From a checkpoint of a small image denoising autoencoder: decoder norm groupnorm.
Rows from block 0 of the decoder, named by matrix and row number. Rows with one number belong to one channel. Each number is 500 + 40 x the weight over its row's rms, rounded and kept within 0 to 999. All counts start at 0. Numbers have three digits each. After the name is the row's rms in percent of the matrix's.
# convs0: first 3x3 conv (decoder.mid.0.convs.0.weight, 128x128x3x3), inputs 96-103, a 3x3 kernel for each
# convs1: second 3x3 conv (decoder.mid.0.convs.1.weight, 128x128x3x3, transposed), outputs 96-103, a 3x3 kernel for each
convs0.20 080:413537486458523494517545521492517467446529521524500566472541535459489516521497373455454484466374500537520535555477496543503526494544546544449417467543508512562564469438478538481484500454538548486470524587510490500444
convs0.21 096:471498462507454571491451564519546523614555519502432422486507497546512511527530581476425454465514409436495455548584477478512429512479470481460498527483525591561504440513475555503443544551475553511474515507442498416515
convs0.22 085:514481455528554476494536488495586530580602546493535543496471457556511548544519563453496477459482480500456511473422488489468510555450454536502527599479464526529441485483462537540479519500565510515578398465489489481577
convs0.23 091:506599576509503480493498444529492515484471462424463499509430533442553553578446544522552548465510544431486565557520442541511496441491530404544516536510474582494478506444531523542503579505523552464539454474420582432585
convs0.24 077:456482500519438483536477449528548544547517478492457588496411471552520531522487493591527464453519490538447605579510444497495494472540451479536553535462509536465491466493497505541489538518489511515455556484485634519532
convs0.25 088:504511492494453519524558479387541569513597593556474526573465457429492465540437472551577504482457531572534517460506538415455517527488471492524428491497500571557488491516485490503523445440561499565459485523484395502547
convs0.26 089:539522549555556500522421535513537581480561512461489562514538470463491521530508535526448529526535461568525495582487554483504528488489492554472536561474537483465471519519414531486536528480521502432527501415525484561549
convs0.27 103:502547412539516480489549487434487526563519566475496490542478490562561539501519527579596537460551540480451496570556501476506424443479593398461542476516477505465491495545490482499561474470468450518577516508521585515534
convs0.28 105:484522519487457465520509507488409482570450514576470513530386513505500483465501530593573490519493447508493406479487456531476513553545519478489471511529456557543519534534573526465460515509451553508445529501458432549533
convs0.29 099:497465531542481494454429539490520470485559506513492498419480472477428445522481559474398498509466520553494555538462453507495564464522471501507537563527532505522495438474513537455524519457510484501555493484468445531457
convs0.30 110:491503438477496513443493469483460485451473545512525544528573543526574509514534554538464532469601538555496566452462538525524491565542498460530584525452470450482432496489533515454506557479501463446500495475449464406564
convs0.31 093:518573446518453512454493434545533432503580520543564521515469560396443501549424425477545489488509541477529478473547472467508419539499517488459530412485524443556496569474513516480510486464506466510483435397537532544520
convs0.32 123:506529516485500566525486469430508468493475572488460430508508618428541483429472467533522431467521506484536540508618577517509434517507513522483528502500513486491486482521634463486503556520491489516492490488496564404417
convs0.33 086:512485535493440465506423477455492480476510497470529487561605516483456527559530490518478525488526524538499542506557682450504513520534535563544565501506443544522532502513499518446383589558350474487557510481499550572367
convs0.34 089:479517500544461469472468554383464495534440546469464594589528479538493529533499545585572530496429413450461486535487512585477539454422474632488530498517481481535488505505490540458497499480422405453558515535549530576462
convs0.35 100:511524486440501517489462480582609466479532465585452411475487523491578548520460508507576533527516493515484465527391551479520431520430506520487520551479492480528471442448498545519560429510499439484512512511466440475593
convs0.36 090:483513472516599525504532495493526483521519465451498546539475490539490411537489516509525450550466433478540492509512570478568524512468512524489471447472446470501465479493445455512500529455444514519471518506584425550535
convs0.37 096:492493481548534518526484429512474547525489573563487531458451545527530492527547372468464465562498558480439530600466557442476507355480500467551485489502490470516529453530448481496419497531498456470481476506459478489469
convs0.38 089:513520424504502548478501502468501539479458536452572444502466564572532510476464549516466557541496572507489558615516520530468535402544484552546506526452505500558444485433511481471518454485504483592542446471488461510506
convs0.39 087:413478508493468458491523481505479494462562489447544495472481497598521497455571504470527469442557508505560462524556513564494505445538558468509519497590470507467526508485457449492543498381510470496498441475433531425467
convs0.40 105:492495511463503518504498486517500447441493483459525533546482477481473523413484477406463573458529532566536493508517477519496536563435506492485560519528528552519507524484490513548498389507535391430517412525511527559561
convs0.41 089:582469482478479539521452533513563460507522595421468406494508483480514441487520439528514534513570544466533461534555412474465474535514390432435473440481508490500516488486463477517547476430555538545535533459492442455417
convs0.42 086:510511521470478510465512530486486474553498466422490506585521483437482549485572524471523511502481575511500434482608551465506471516477493485426487538524483495451494482486466525453504497469536540516540493526541505517472
convs0.43 093:508512478550494493502533506526441443571530547452530434446548442509492484543503587470472460557529534470492522472568423488585490552499486514481504559478522525574480461477565502539510532504553532551501498541453515519516
convs0.44 247:454487485455466459440461470498510465495483508434445429472448469481474443469476458447502449478502496543508519402501529425488496385468481442447454467463471427445450455454497459467488489488507394466475451464460480478425
convs0.45 108:515545491502524467530493532512550499536544501428526535449447475518566612475477415574459516539463451494539515558511620487419513535525498471468457519506450501546464496462526547516520475494479508508510587520542478434493
convs0.46 093:493423527498507489554517522534526424469512475462561494521493498488539553457536510621567549500518535462630488534509444510505542575456515578423523518496498442530462505460566478508541413424500419517443413546500448505465
convs0.47 091:482485510510514527510478578528484529473581489454506464474469457481501527455429519476464487523484496534447376527541460480490548524471512474512535538567446512422538450537588453556493469517481481491585541536478653469575
convs0.48 082:509541418496454477510508531546447476556521481572537579468472545448497528529535458475533508550491449473545418548464517451499554485537515523478518508491491503496504497491571534526523494547476460471515487487574549469484
convs0.49 080:521563516459428489451493510441484513493513486497500562578544451466536527519466534471526548527457521535522541506467543452476497549522483535517459507454549461507492526467469446479426433485520507493517489561625552509487
convs0.50 090:513466491519469532523475452470494526528513567461488450491545563479520493468486494525499421487541463542528499568553525499497458544481474526537442509482548463513467535504507496465481482365490508524464539506476541498528
convs0.51 088:482453478549568470604531474519445589578523529503546556481559467514550505526468477532452457462528515492471471475400443486441446484522520489424496492495516467488509489457430409426472455497565495486530471441542510481451
convs0.52 091:529434520584438466489511520502512543490494473494513507521504552444510522479473502462511479572517512618529509520471447506484423453483429421548509536433547475450472567498512511515542428484563474477510471525512430518573
convs0.53 119:536478532488476464527510419419486440439478463456475550525491488487534509526501487451576411489536554540492524527542494533492602466516525429443498460485493494544529530507525545492557489566490515484522399573488494535521
convs0.54 096:518481480533526431547466530450514488486440496450480502467490488571506511626500486471559486445511479472562497485509479500593403536496554538486533506488494449453514527533498506488488526511518454548477530556495577559508
convs0.55 099:471485518416482477501496408503499566405484488540522467448501580415535567458535519402495444490537526487457497510468406464528513456493440472495470579472486557513557559484471531546517502415501519482497429531571476503467
convs0.56 079:412472490501531534513525452480550529425521492523491467453474457532471513605418479426564538512497538510503506526511386505550479493558485547565542554539522516544497499491494564432390541476533463460458504464551520537463
convs0.57 092:522510491508515465507528501577502490496472533470516480500517413561519598549491505490528612558535489478520473419492626580531497553531509540463432495488551484483411548507503481546542464397526511484536407483560615476486
convs0.58 085:518463519537521549518530509451508533535475573510500580449480552548575479475477526547595527526511521454512398483503532491443460402448489588458415475521587528474536591520512436475437509572547529505595411538575526595529
convs0.59 095:562569552529455515471510499503545502469493476467513486555491556527501536478537494460484504483509567455523423478405570491544527521493478463455457526477450531554595458491518466459515455413507444470526420550535489507518
convs0.60 086:425515537526510412550492494506575443500456457501529513497596480501481515504522526512494516498516496531476472580485522539446538499597493495534493511487524524534512468470423530474458529585542498478554594485507565515576
convs0.61 094:471524517498550533505471453540445490506506532534483469461528458581514523539517519458449500486511538520486530604434508512490485513492478508528552504482531469570495463529541473533453523553546456407456422480566482534572
convs0.62 093:440479504507530496457426464469535546424517430477470430517413496417435548430511508523524471553556536536555524432451455445586491489509476445470515505536485567516558503512546521500586439453496481526524473521527454512560
convs0.63 085:490420510505503501558475448528548528518507455499435506568517543499494478511537544536578485452456496466494444486513524450554519567518511546531540490555477552493466460444484465468456544462528485440496428537581545490483
convs0.64 085:516477505471443534467561462448539514495427458457513512475555459588513512525466472540510507481499564469498459509468474533452484528470451508497442539571462468509518526458573590488407483496416596532595424423453435524479
convs0.65 087:547494481470482525547576496454520510507469476456564512489483531438493532497468525524495539540519484491546519560448415509506516518531506502588511478539508510509487502442508468488531529481482475501556427512575510503480
convs0.66 096:516475488524498506528496526444473507546565463489465487491459491402503477456424483508563495503452590511553634458493392438500532483570546444517531479527493505461485493505460515516545491499446515420489460528569470554501
convs0.67 086:502584553478512420402502544511446463440489538510488468557556517566532515501488520456476467514479452486460451495479462428541419566495457456466477578483466504432545435490514441560536484518481516516513567495500626550449
convs0.68 088:490466457469479511543499522516426479438522444481524531514484451467509453460476585490522492462502585472443464538520523492529545500521548451557499522493535496492449532464441534437513482456541534520526453463509462475544
convs0.69 095:487503477447490469502541463523548558497504514424485569485479518553503491532424493545507576494494583534430429539504500512489495515482527457485494592538511523496458513425497503500506505451456494508501480421575554441470
convs0.70 098:487511494527481498525502422516491524526504617539600507525524557506542443470556501448499448511502592489444525472436502575578444481425473531524444495504514560498472495459446532521541451447420474512618469592503465457569
convs0.71 086:487576494508490550478498484458479523456573470509508491571513451494467562522508448472479533496558516503550484510479460449452491431516516545488475459480557510461435544529552500518535432512484533525517498494489405510561
convs0.72 104:518534459504497432465538549481482423460496531460515531461522495573516416514546435519446582468476597536438461517533527515456500461535491467470495519571531498467464501470578541524468549433451456617426476473520542465530
convs0.73 085:543498463512493496469489533559477522498495513490483494491512445475448497514480466487494490457503496538551522509503534564517502556540490503466514569520482531435528536510533437514465560493476502470586497560521470458503
convs0.74 094:472505519482473481465564487562501459491432488430573502627490510480498456457530479539418467529478504472476479495434497462477542448499473456476473517498496582505512468461574523527491472496494564507492441514477435504423
convs0.75 085:571501504538497538470526581522465513447388470524505442505555545533606467451556441544473464584502501517511494440499511459446476483454459609528434490558420474476501551518504443544527556552573561447491514514509492506352
convs0.76 095:479526489531553505498483529486550457489516453491437575455517526449496493411546489477492498505462510432445441460526498498479573516551529480496510494486556461549549531510498521501537539501480474442534526505469499390416
convs0.77 075:489512518448534566490463518445448549497566521430468443484480463481485496512504495548527511406433448522441439462528486561490456481381434414522536500510471588499541522518469565537449550474506479566448515445481501532504
convs0.78 090:506492560473467541530500502531509585506508435512519488539467408527584536481433461531515486475435454531534505535504477484446472436525431443550507623492554451460514532435543462511485537434593503464549547501588560418568
convs0.79 082:497479467497433477544483524493388489472490487529402492530509444542490561502547499571569525574509502533428424454580459556517536525501582571563513549515522450462512543487516480526491488518513509523553544504509575551537
convs0.80 093:525458467502500471515507502564544500558415530462374521557493562485480409536528558531519469489410447506527432533477529485473513562477450529510532415518476535395489540448446434428512501500497463480519508444439459426509
convs0.81 102:551454494510480465497460534565435518448492553490568476473482507541562474605550511514538580510521444501455509487436424490489549473440546507497546500452519471506553454460437476504485535511519470529512530539522542432466
convs0.82 086:458500528493469487526462503544509524482512577405458515515499421449543469467535518568501447519554537521547524443542516500483496505542592514481477602512558471417492490498548515385485583592455432431506551503473526491492
convs0.83 229:461473447468457479468469492496504490494494483460493424462473481515477460494466447492472474487458489486493513433473498455484494441476493484482450459486473443464418479441462470486456480450507420412441473475450506480463
convs0.84 084:443572495497535560498515500465473520457542493534529428476470567547492499540538560476476503469507487498454417491499455497447615435496407527466498560497434521486537513541565493461518455500457502502560467451484441474455
convs0.85 083:525560488481455515540535533552565478493477529476539544515513549486434431523536524536466407531471485470515494486514489462387464518535545482517555496561586538533486527537536497468475425487583480520540522439377561533409
convs0.86 111:435551485541473496460517495501534445565500528435540553538508450536514506550493485472501458475513459602476571476492489479482464411506457495522480462505473516526531492503452558519393516530625489458554533473489630571624
convs0.87 087:439523525526457543480504538459490503497513520562461466465550553522547492546525533470437517439517521503497510520531491558492606568494507540456545462515449482452467469538505479456531470470424510494531508538420523528510
convs0.88 101:419493553516526541520466516448463493576595465500447510508519483381433525506568420526480550493550531543562471458536499522449520511569449505502500443497517469473567521559444492527484512549461442513473516522492504535472
convs0.89 103:486523542481507488469455468479553509491513529484524508607440476427516465448506529457512477477506506555532451574499514437495560501490470576493454556531522515456495559499455501455511533475457504522514483608450509587574
convs0.90 084:508460547519500477493516512498476468482542500560493568409481452473514573439456520495522544503499484538537494491520520473466505524497598527520492481529476483534483462484496556549476466443580462508550556620549477595611
convs0.91 088:532501460450422514530513515450525506572441540448570466552509525485470501499495450502456467446526495457531553585491547477482438499529554529493524534532482458515523481487450482558550488500518490479502442432533501480447
convs0.92 084:530513504510549480455507533451541502436514512533492486461499500478541535577511398437469528507498531504433556535486516599498499458423451472495552543533536507555520513464487507555542482528456518546477437399580517457466
convs0.93 094:498497471492509489476461535452484577425503505518498453546518486495561533423550516451467515462507452462445472418432542504423481459430491487490495532521489551488470459506516459561476471525643452481471513480504415481519
convs0.94 081:469470534461521485490525488506539447514520487560501539514478517549528438508511447490523513456571546518459476461452526468516468512514514495510508457509478506446513438507467488424514481456449464408475496511472530576450
convs0.95 092:498440510553519477481524420455478440447517474471540484504461465477495444550482510527579471489499475498491498568563499506502467475519474546537488534515493422500477521531514429446538500500534490575431516531528543530515
convs0.96 096:519569466580445538487460478432516442578569470457472510566580581443475550491535507480485544405562515538415584486390462484576470395530490470495480415496517436486527522479492482457462490497511521501497478544517533484480
convs0.97 083:474548454519508511518512465544522531503454493517467542494545445519546505499468489469480543528532459547483486536511468564521512477455517414483540538543541465494471564419531551504482509474524478535498510498546491535540
convs0.98 091:524498524535515466507483536429518565600544602554549507517479467501479422510587534478541547579528481479495468550504470493478529515490467451479516368390474427507489407482501534440467380480491474498535466505419487505609
convs0.99 097:489490544426463472439555476459517492541520576518442433482484486432451493531470506551514437492513514415531476391402533546438519555499506431489543566428500505561504425462532509470563565486519512507482448546415505436523
convs0.100 090:490489499474509506532527532416467451448597453450462518575503450501385501424507491524505484537462517527538565435513540527480487455484611506491456505499474439473513532468543457435459485452504461511546565511547479504492
convs0.101 080:495434470556529494529488518525526578541425428517498462496430464507464493531511536516563539476456505507457533435443500466495516518563434528462519420511476515477503483476517487532524551467561508444465480567473539523515
convs0.102 084:486521529499463469470531442491482495438527536517449510461395568506554544475457592520543524541451515516440558495402544531496527506480514531553520484479541463427471429489436499465546558592489504465639403500406498395459
convs0.103 091:539516465510517419490505469509536458489496446589493532577488570498532474428444456456543482489463520527512552509465528433512548522457496523432471473437517474525533505427529529531550401476530454563588416484561534448459
convs0.104 124:493529502478482494494507497479504480490498493480447500489496423497506475543499526486530492515545595401484527551545515549493552539545605452553484551536455469530488470578492546544459571565386537432456519592475455610495
convs0.105 079:471476431505537479580471576498511420482475533464557530474506422511513451532469526474512525501549560526512497529503452480520557452497555508527432504430430467442516456457488501458489465480533548507458442539547517496600
convs0.106 080:537564478494505488469531426456542445493510512559460432451510453480480564533512547445449483456449558474549473501520540475491494480465495539475519457492502407529419484423514533511553518489483444533483551481467525499515
convs0.107 111:551503526536549483515517484529529553541490493585488541543440472500473478415492443536486501507491586548627550540501533449518566576507565474474514443518469534453479469499570498456524452459541546568496460490514405512501
convs1.20 088:500590439445519494573474490573545497567425501467468487476489496480474558506459460482446537509500515528502538533424503467470554495509508555500484511510507426499549441495589531493437469489493532500533469471600561478459
convs1.21 109:509503540568489520537464532505484549568497533497444476520511457482601499514529479514476514537483476466553503513494478466547547482530508478485484496521531494491460439457521516511463520604483446485489504503506490497543
convs1.22 098:475514481528500500461445428482446479530529503533490507502456524431462475439455471530569538452458514535506511450537493478451582512497429456525531466484486514574530525477523565519496527548573488485490508574502465510483
convs1.23 104:499497552485493454498508512520469500568503424567496537571576482546540427535450478498506534443516490488485558459479549473456485552497475481490454470494501451474507507495490529553499456521547389495461472447480486471449
convs1.24 085:493461552552508476535503438485496538491536556488425413529443459544538525418467464534496519493518477504391554418511522460467537527514526479464536445504432541586515507463560545526537523485464464499485487534515463506561
convs1.25 100:514512484536528550510473467499429512548518506544468541508462473497426458433528493552583506550494473521550558531544453437491521500463606561534497526530533443532486528446596466443498504492481458533525532487504531459479
convs1.26 095:404551538506442505514475512453471509573558467548495485516532492523450507478454497498451502538552516493531479516557499428556577513512534483518535540503492480464516502549487458508482482517503465453506476529422505551547
convs1.27 109:492512490482547454508508514409403448493475471538550579563552515578563507515558482569562470563450546493437539517571539468508511518492522483445454560533514455495512641447533506511538523514505514382499507475522436540479
convs1.28 114:495491510500460553466524483518486512506480525513540506425480416504533537501527572466478551503533519470498556509482485517492519492538494473545452478441490539493442468517538423486443534438552438494581454482505598592516
convs1.29 097:517445460533518507439473546484522510523477490498549459552492390488522437529510594487540530554479521529430481510479556546568489477423438550516509525471565479495460495516511556536520450527451490464515498464539505517509
convs1.30 119:491490583440480487535551468551443474480445475511543488497482538579493555469477556543432517467480466490546508522546476467516492468544529512487488532527497509498509512509611532505549548441474520457502483496478533488518
convs1.31 096:535499481529518436452487467465410498558502515528463542436432460557483555514567509446472519488468474512519552461487600501464485542546549470449487471481458557454477456556531459480522423521509453419516500456446546457442
convs1.32 121:539504492552513519484495537526461446493463488472418415428509560475451519416479480484484508455505506488458574569544503509517480519510451539502558527476527469475499456472466435549479433466536491517527483454511560470470
convs1.33 095:489527453528449486515487512488559463452467510448541469466610411475400483542441442570524574457514502466536487495567540423620535510574484548500530479529507461536557515510432558530529518526528423480498454515431488482566
convs1.34 089:462485512467532462437494477550514465477495547516508485479492507512499526533509453515490592511491475457522504514580498465552496480509570502481483509503531540536458473455429515495594451496520472439544465483523421587563
convs1.35 114:519509452474487530544511474446482395526442487489547501430415449571578515509483416516381391534537441441508472515485567512520540542521597462502464518476510466481534556486495574472514562429456441462513495425457481494497
convs1.36 100:506515504488500520425530513425529422512547505511506511545551480460530408515478510544490506532502451511539497599540512515525496504496516452442524451493486444445485578505517448478480472510493443508496524535471480481538
convs1.37 107:561539501483480549500486472491502468589549546484495528484452436497505459522529456498475534538551471441566492398551543424568602497449561458507523536464493560485520454449452441526460528513441526456486490504459574468502
convs1.38 095:520515475502522477558404486487478534464502471459520478497522533565529490556454464559512493424561525543617542514499488510553523503477457536509484534521490524492487489464465503486491522486475427471467499510511489534566
convs1.39 094:536596483480477477556479500540502485488515458525516490523448483503515452578517574515473515533512453566496515559549515544513428416494546543454456498563527487454467492601546466548453466493451528466417440549468478422516
convs1.40 120:512505511514494475483510483502445478387434455553536514493404472461429476460500486496486482457464478477466470495534515405444481544475536492526468486469523495531540481448470591501595504494477509494494448526493480559513
convs1.41 095:519504520514567508545505499551519490557494578520516512576491572465478482457446507472578539487492416535520551452512530466460501530553516541519473461529500477505447467485583479500467537521491556456450574477461482480509
convs1.42 091:489492509478439477543464512483492475482467459480536508489413483469475495525526409489559471550439504546525548510526481465498526553498488481420487495475488455497473496484430556489457495488440433467482460497578531518470
convs1.43 099:493457549480470467519498531536482509554493479520483494480583524450536477535572485425574490495560469542464463616543444488544433519437433526468534477488476498443469518588552478525549541483482555532530423524517560521501
convs1.44 092:454520449482472507562477505511524500526476498542489511523598510475531604452474470429502417465536484437501498443438542443460486493553497584524514498470430520582494530515401408485535532492445440538446559505451479438480
convs1.45 111:471510531486506492464438471500525501539582534438510514462451397485471435500489489544494521540472498492594516487471657513419581552554502486483517523485513389457487453507555532520442524403479465444469351542578518511473
convs1.46 109:498559534542493529463481531555489469489504543460462454412521540465495527488435421460494531475530526524490549546562543485454508532545532515441452461492459438428457460491525533482545477519552545559483557514486573556471
convs1.47 094:554486474456425575497501541466500469434548506430486543454504504522474443482517506540472428517523532475454534531521477466466508537534489567521508477483457451486453512470420558459511563496556393461534450478555453490491
convs1.48 091:457545479516529536524563491530567479399426487513506454508528455498481508456496465486497508472486469436544602482467554506564462536484469485530501459520464541513507502476490554522479523500505497484495466473466442405486
convs1.49 087:477551482498431519440500442451520506499572516503457458503478513469564525486488496507476442488470571471457436508540488481484486530481502500468503457596461580504496531563511471484445545604491514546471502519434554529536
convs1.50 106:530497476493539553471444506435524508550484563546531536432517511542505581538479540524497520464504476470550455549509529425548549522537527468476507493503545539479514552489500466465456488486524542529504450509509592538434
convs1.51 087:499469549501490506445491490469536531437449558527489435530441465600457560564567423538477541488480522471475491518500468530526494463473498473519423541410523497472509565468500401460489556498552496508505504479524494451516
convs1.52 096:496484547535503575463467554545525493521504479471487487538539559526490514499428483510483450509545532520471543536522494523451537538553529523530421533524482447505469514504493512527516628452471437403584548410541538526487
convs1.53 113:493455467453482476505543535487473459455473379481463402423475490475455468506453463522503459473545499564518529454615550428499546515493411535499507547540478542523473463475400494501578465492515509443484486476536542448463
convs1.54 100:499509539501508498504470478521491453477452497435451577489414497496531550466486551532512429466552484500539445477471489553474512513498519491552444513456482528493457581532499519456523512472537492470502496505545495587571
convs1.55 109:543551420518516524437505500573525503491469506508478526518489472521566506513543536551492553545500561425540425545526471425442554529397519478513542516453505482529547546520541572434478510493498537436473500514533467493402
convs1.56 090:531543587466538502517507515533483513426461492531440472519470517451510405496558512483558548444500479491575421450617524539449522500459491546524516567507541514509590479509541433449560527462514439391525407517531432486477
convs1.57 096:508459522499530522542426530536565485523543556465514476554569540521478446487392549481551532520550475543493580512467452504482484565552485535442447491568494547422413505575568526507436510556511452492494535521527483533493
convs1.58 096:497558553475504536492483512516509530442545538529502524516569459539524505421494538466519488450520535544526467544464489525549494517462533465462514484519526539508462455507445438501457489560506593501453538466468464553513
convs1.59 104:523543428512520462551480453498406445516511481483539478485460564509503463507497450524431442537511517460505522548517537531550463543639468478447498455490531508459525573452426506420446484512462504535418426529494451564541
convs1.60 104:538458521510555513498489484581527495577500571515545484479545541547477477552472535521501535587543481477497520509528483522541463572489536479500476522558538510555533505524515532484509531432429506520506457471498483510484
convs1.61 104:491515456447472494504487487493512513549503505473520518573476472641541508561483528533524433539546399467548438591488504483538482527522436521457469489512493482514450514511490547516510476496536573433515426521525482554460
convs1.62 100:519508387503538513532522517500537499466464479447482482560521500441445557507461463506538515557520555543491472571510544480493573561444440491486455471447499541504556496481478483480511536474496450527516504512509530538474
convs1.63 085:445518518484530489524496483543441498499465538516504441503508634551530524508538525498506453556494540485504500512515487535571545502534497500494535473438502456477466507503528546516513546483504542510443457463469559577525
convs1.64 093:547522502494478443510481600490568516538526505529509460454447414533526497452560493479476482504484486572504519524431566558505447515602449511558459495561503467534568535493520530446586468479488502409507551457542504607530
convs1.65 093:530484498433533503508498524520507558511531503498557475524471463447514504516488506527418557463502579499509511390471495592530532567521475524486493519512503475529468482463442507453489503517504498433510518514560523611553
convs1.66 102:538500451502486515460442612549509513539555462549478553449550510537521535421482464502527525503499534511473486484559498447557516467463449504493478439457566453471500527490553502475497505537519472552497524512423506487469
convs1.67 099:476542473585513552520513506583498493511473490516521481393524582599555530550457511495446456481486542468522481472466448476551511526544515510470465573476449497544555444434512487511514472461487564504417484499482484465421
convs1.68 094:479491490457486479508506508551563482542467564592531485512575462550471451461514435490533528472521505462490552439490478611504520546472523440474476515475512415513535467515479548399582493525552506485544494514526576525460
convs1.69 108:506534498471502466510505553514502496469459543502495515441459550498452567478443508448497558491460519430405471534511512540523529496503565503520495524528512502456487523541452512395550489460468533539565512460491464476396
convs1.70 103:506490516519473536460506445518506474492525504546560497578444529511524437498581385573501489471454513531524519431514471403511524359409522531454486459471549474485457490550489457547526548521411540547547505517435522499553
convs1.71 094:520530523597475492517540493560525483511539519492521497527468594555514503518527458469594474489523457440518555517537510430571561556499518566454512506472489440494498535471546404463474543519469510557562513518438490554479
convs1.72 110:516557478494533441541490446411551472528464517543515447469507515534548469457468464545481523541569479566461510562521494533472462520482389471589484488552540520521497497511476521500543501563543537467533415400491548418521
convs1.73 096:565478566522465458492505473518458495542427452425389461540540557529566467517528449508612555476547472528507527548516516467549517539547537551459485517470449539470464481520447497519441495485492503391571530465486366493544
convs1.74 106:509500500477485439555447485497418510469487509427496560597548559525484502477482438470497498431459605593427493509474496463401500382481507463517517513539515553475498468471486483523518506499475507521546460475463392548536
convs1.75 091:387504552523501510521489514480511491461500424535501461497520472465497523483489496519416562455509496543504525463533547518468475548560471507501474569471434516534497416519455478460422552507491562459491467509515505547547
convs1.76 106:482548563533578520543467509491515490519468463495476499578545505525444481483487493496496467495440491530527516511555487476546529567538521486476457524444530547502433575523474509548524450484542551416491557591578443514553
convs1.77 086:542479478478559494536487454506542555525542515482455449523446406490488543486480497509530511580457525497511469521463532473540518526518549488529507537564510489523541451426471485495494494529496481449471491436479551526479
convs1.78 098:448497564543502503523563511514510479460497571537441455505485493492575544531475557542448473522440571471503542486491455500476430610579520518562453558520501484551541504516493498450479502485568508459531438596471481511567
convs1.79 085:555531513489489476488505464518504452498530552484474525563489544589444514540474438460555462480493512438538568543548501509465578603512542528478497508482482555546528557531568456488529477546493495501524484517560436496554
convs1.80 110:471506506512541515602547467558510496519485530515442581465516518443429442490506514460468521446456446482586468496488495455493457558510513507495516409493445542491515481473581499467471517480441497536549551489496535372519
convs1.81 115:533496512516534492456431493515500462501455444444542525542453515500466547425574409514436396506450488514470520530461463442448534468495560552507465512497492485459512495425437502493453487491536541519504490417550492513552
convs1.82 096:543484510521530486507507542487529519583454477503519515544359463578450502494543538512492499488448531496476533553569476532496481567515433504509537552500491558450487489461471459477512484510550547498506494533471519532492
convs1.83 089:536467524393525500538420425442515487489433525472560561531515419450457538556605502458501484473487488492499393494464564464470379494522417498541519487469494441489491522471453553574460474545464519520475491501539517445460
convs1.84 091:471493567499457515542541531531468530523471527465451435527403497476470459491481481483435607508522561542537437536528496482513540496512579518457584543516504485529471450470499537511486515458494483456504498399484451499507
convs1.85 092:459510465540484523509565509530545434502525491481478460481448473512474468543458460515476581522451422501530495545506501462484397476588519472470482454483466441524493486504568590458499537492476567491500491500442483556512
convs1.86 111:495513536527515507503537542509542558581558541506514563467468504496499515532573513497551492533444476502451418467467494461485504521492493517537487505520476532543578450464471446496551554528432504531417445413448476434499
convs1.87 094:475497510518420436503493581533529483464435521504500503457480448445542565526502486532529537518507568459529631580547489544562555517520527492493492522528498491482541488420555527508467502469497505545487527599591495556510
convs1.88 103:518458521520526430492489540498446540503512492494452371502416480499497480491534506518480499580531505487420542588467497523473532533516553486458513455507501487511453478492553428546502561462429498464479513524503511507481
convs1.89 111:489496503440472528506455525470467469507517509470509436413403470467484492582464420486483487546506547515493568519444476456528504496511500505460514485484529519510457513447462460520525463490471573622467483542474470603454
convs1.90 092:460483553456471500568522506469449425470507506419453375482467496495465479510535519467462566508505495533541515551525448466374473450481462518477520513509432391488513477466491498506465475464467529492494514556490485489465
convs1.91 093:527512458508523498498465500488453482444508511472541446575594404461433412525482568547527542584527462507448376441569501538511519534531449485549496481450492520465537498540493488447473479530524525462455514511451501541509
convs1.92 096:487505552453491514486488523549449526469545510537436526552418401504466464445499588525528500457497439505519512493542528595541469516511491487439443549553528552533491475493549503499467396486510568404489433498492453497499
convs1.93 108:424523468487477552494528463552526511473548489472592521575581539469484548446491498501409490536524513495516587560519488598506519413435497492498551500532488495476506565474474546487489495531478514484548490501556393566469
convs1.94 092:500474528474466513498413539508576515509518489465448490520469491454480444476495510464513459517451561485517501446434504450497536568499548500506465537498496457502450530500549470490462475543458396487446548501484497551490
convs1.95 089:528458442523440431509496460450569501616499477475498536556524446509557557512484527521547527479561515491561492504517458578497429473534549475468478525523526504450518527573561469503490479569536489440519487561525484440578
convs1.96 109:470509511546552511489416462507499446608545449536440509532507544512550565439503505461464438566438495559589508451393492422456535575545504483424464493475460578552470473473479488467500497508545489539497490571465566480497
convs1.97 087:514554495510465490507555487527504471509448541495431484562503483427587519478516447496544500525520532515484511516484541490478456533527472477529505528482502535494518503538545624478505505458520520515496450448503454468587
convs1.98 096:488561401486524520500571479546541486504492486514497531569519463484496547437472466584509505528533439511511457464517450429518510503453527457496508530442486471507598489495494560495563546527491491442459550493546449516539
convs1.99 111:448544549434535458495546470530468489448498524469500499521478522586544541551500434509537538519541495465530529562462553473500512477447565533510469518429486518466546480436457482605586535545548482472480477515467461491618
convs1.100 103:500450507502455584467502431479548444495490464499481549535541473523496454561477479494431495510522567508563541452526472481448470537439521504495553445494479548472488495487545598466494453448494568507458495489518454525467
convs1.101 090:555514500489448515510466520469543455459431515543468532481521506470563551496506525468518567482494427545495541503501505499451504521503476514548385543542475482500450558526512470498568517570444578534503471450498562541540
convs1.102 091:500569566563460509536437527503455494539533493568512595495496579545562494559523488492482484572504498514515537582482586521478485486548545610462498506466529514585504469483487500482534534456440453469533492469533520528458
convs1.103 098:498529505518478475450504445528496541479449521526483467541487472514555533531490467507474551502465558516526496400463525416524456531564543442400465454491475508435548514394468470472553496531495510492544454512445446468482
convs1.104 114:604571487557511502489558568514434580479512518509469462445506494531560379539493526538522523511570584484570556522507491511545468512509449547539496494487555474526506518602574468557461393496500524425537454491422457534416
convs1.105 085:457479532557442479471473548500440484536523521497526561554535529461508510528535493528476464526536500511512520451528484480441505476484537474521552503522461463434447462512466451472533482479485521462516476521572465539530
convs1.106 090:506529516506486432448440501517515468552535537464499447495539548533563488498569470523528478517477476454507536456496553494573477535538503496449518432458467440523544474497577476487469530519523458488493442481557469498483
convs1.107 118:477524470463531501503480496496470534509508495535466438420478538523435482509487507509506570546535570486493591445532534509495521572565574507502465484426541457453488513510611477548548466540503437540498464499486595569506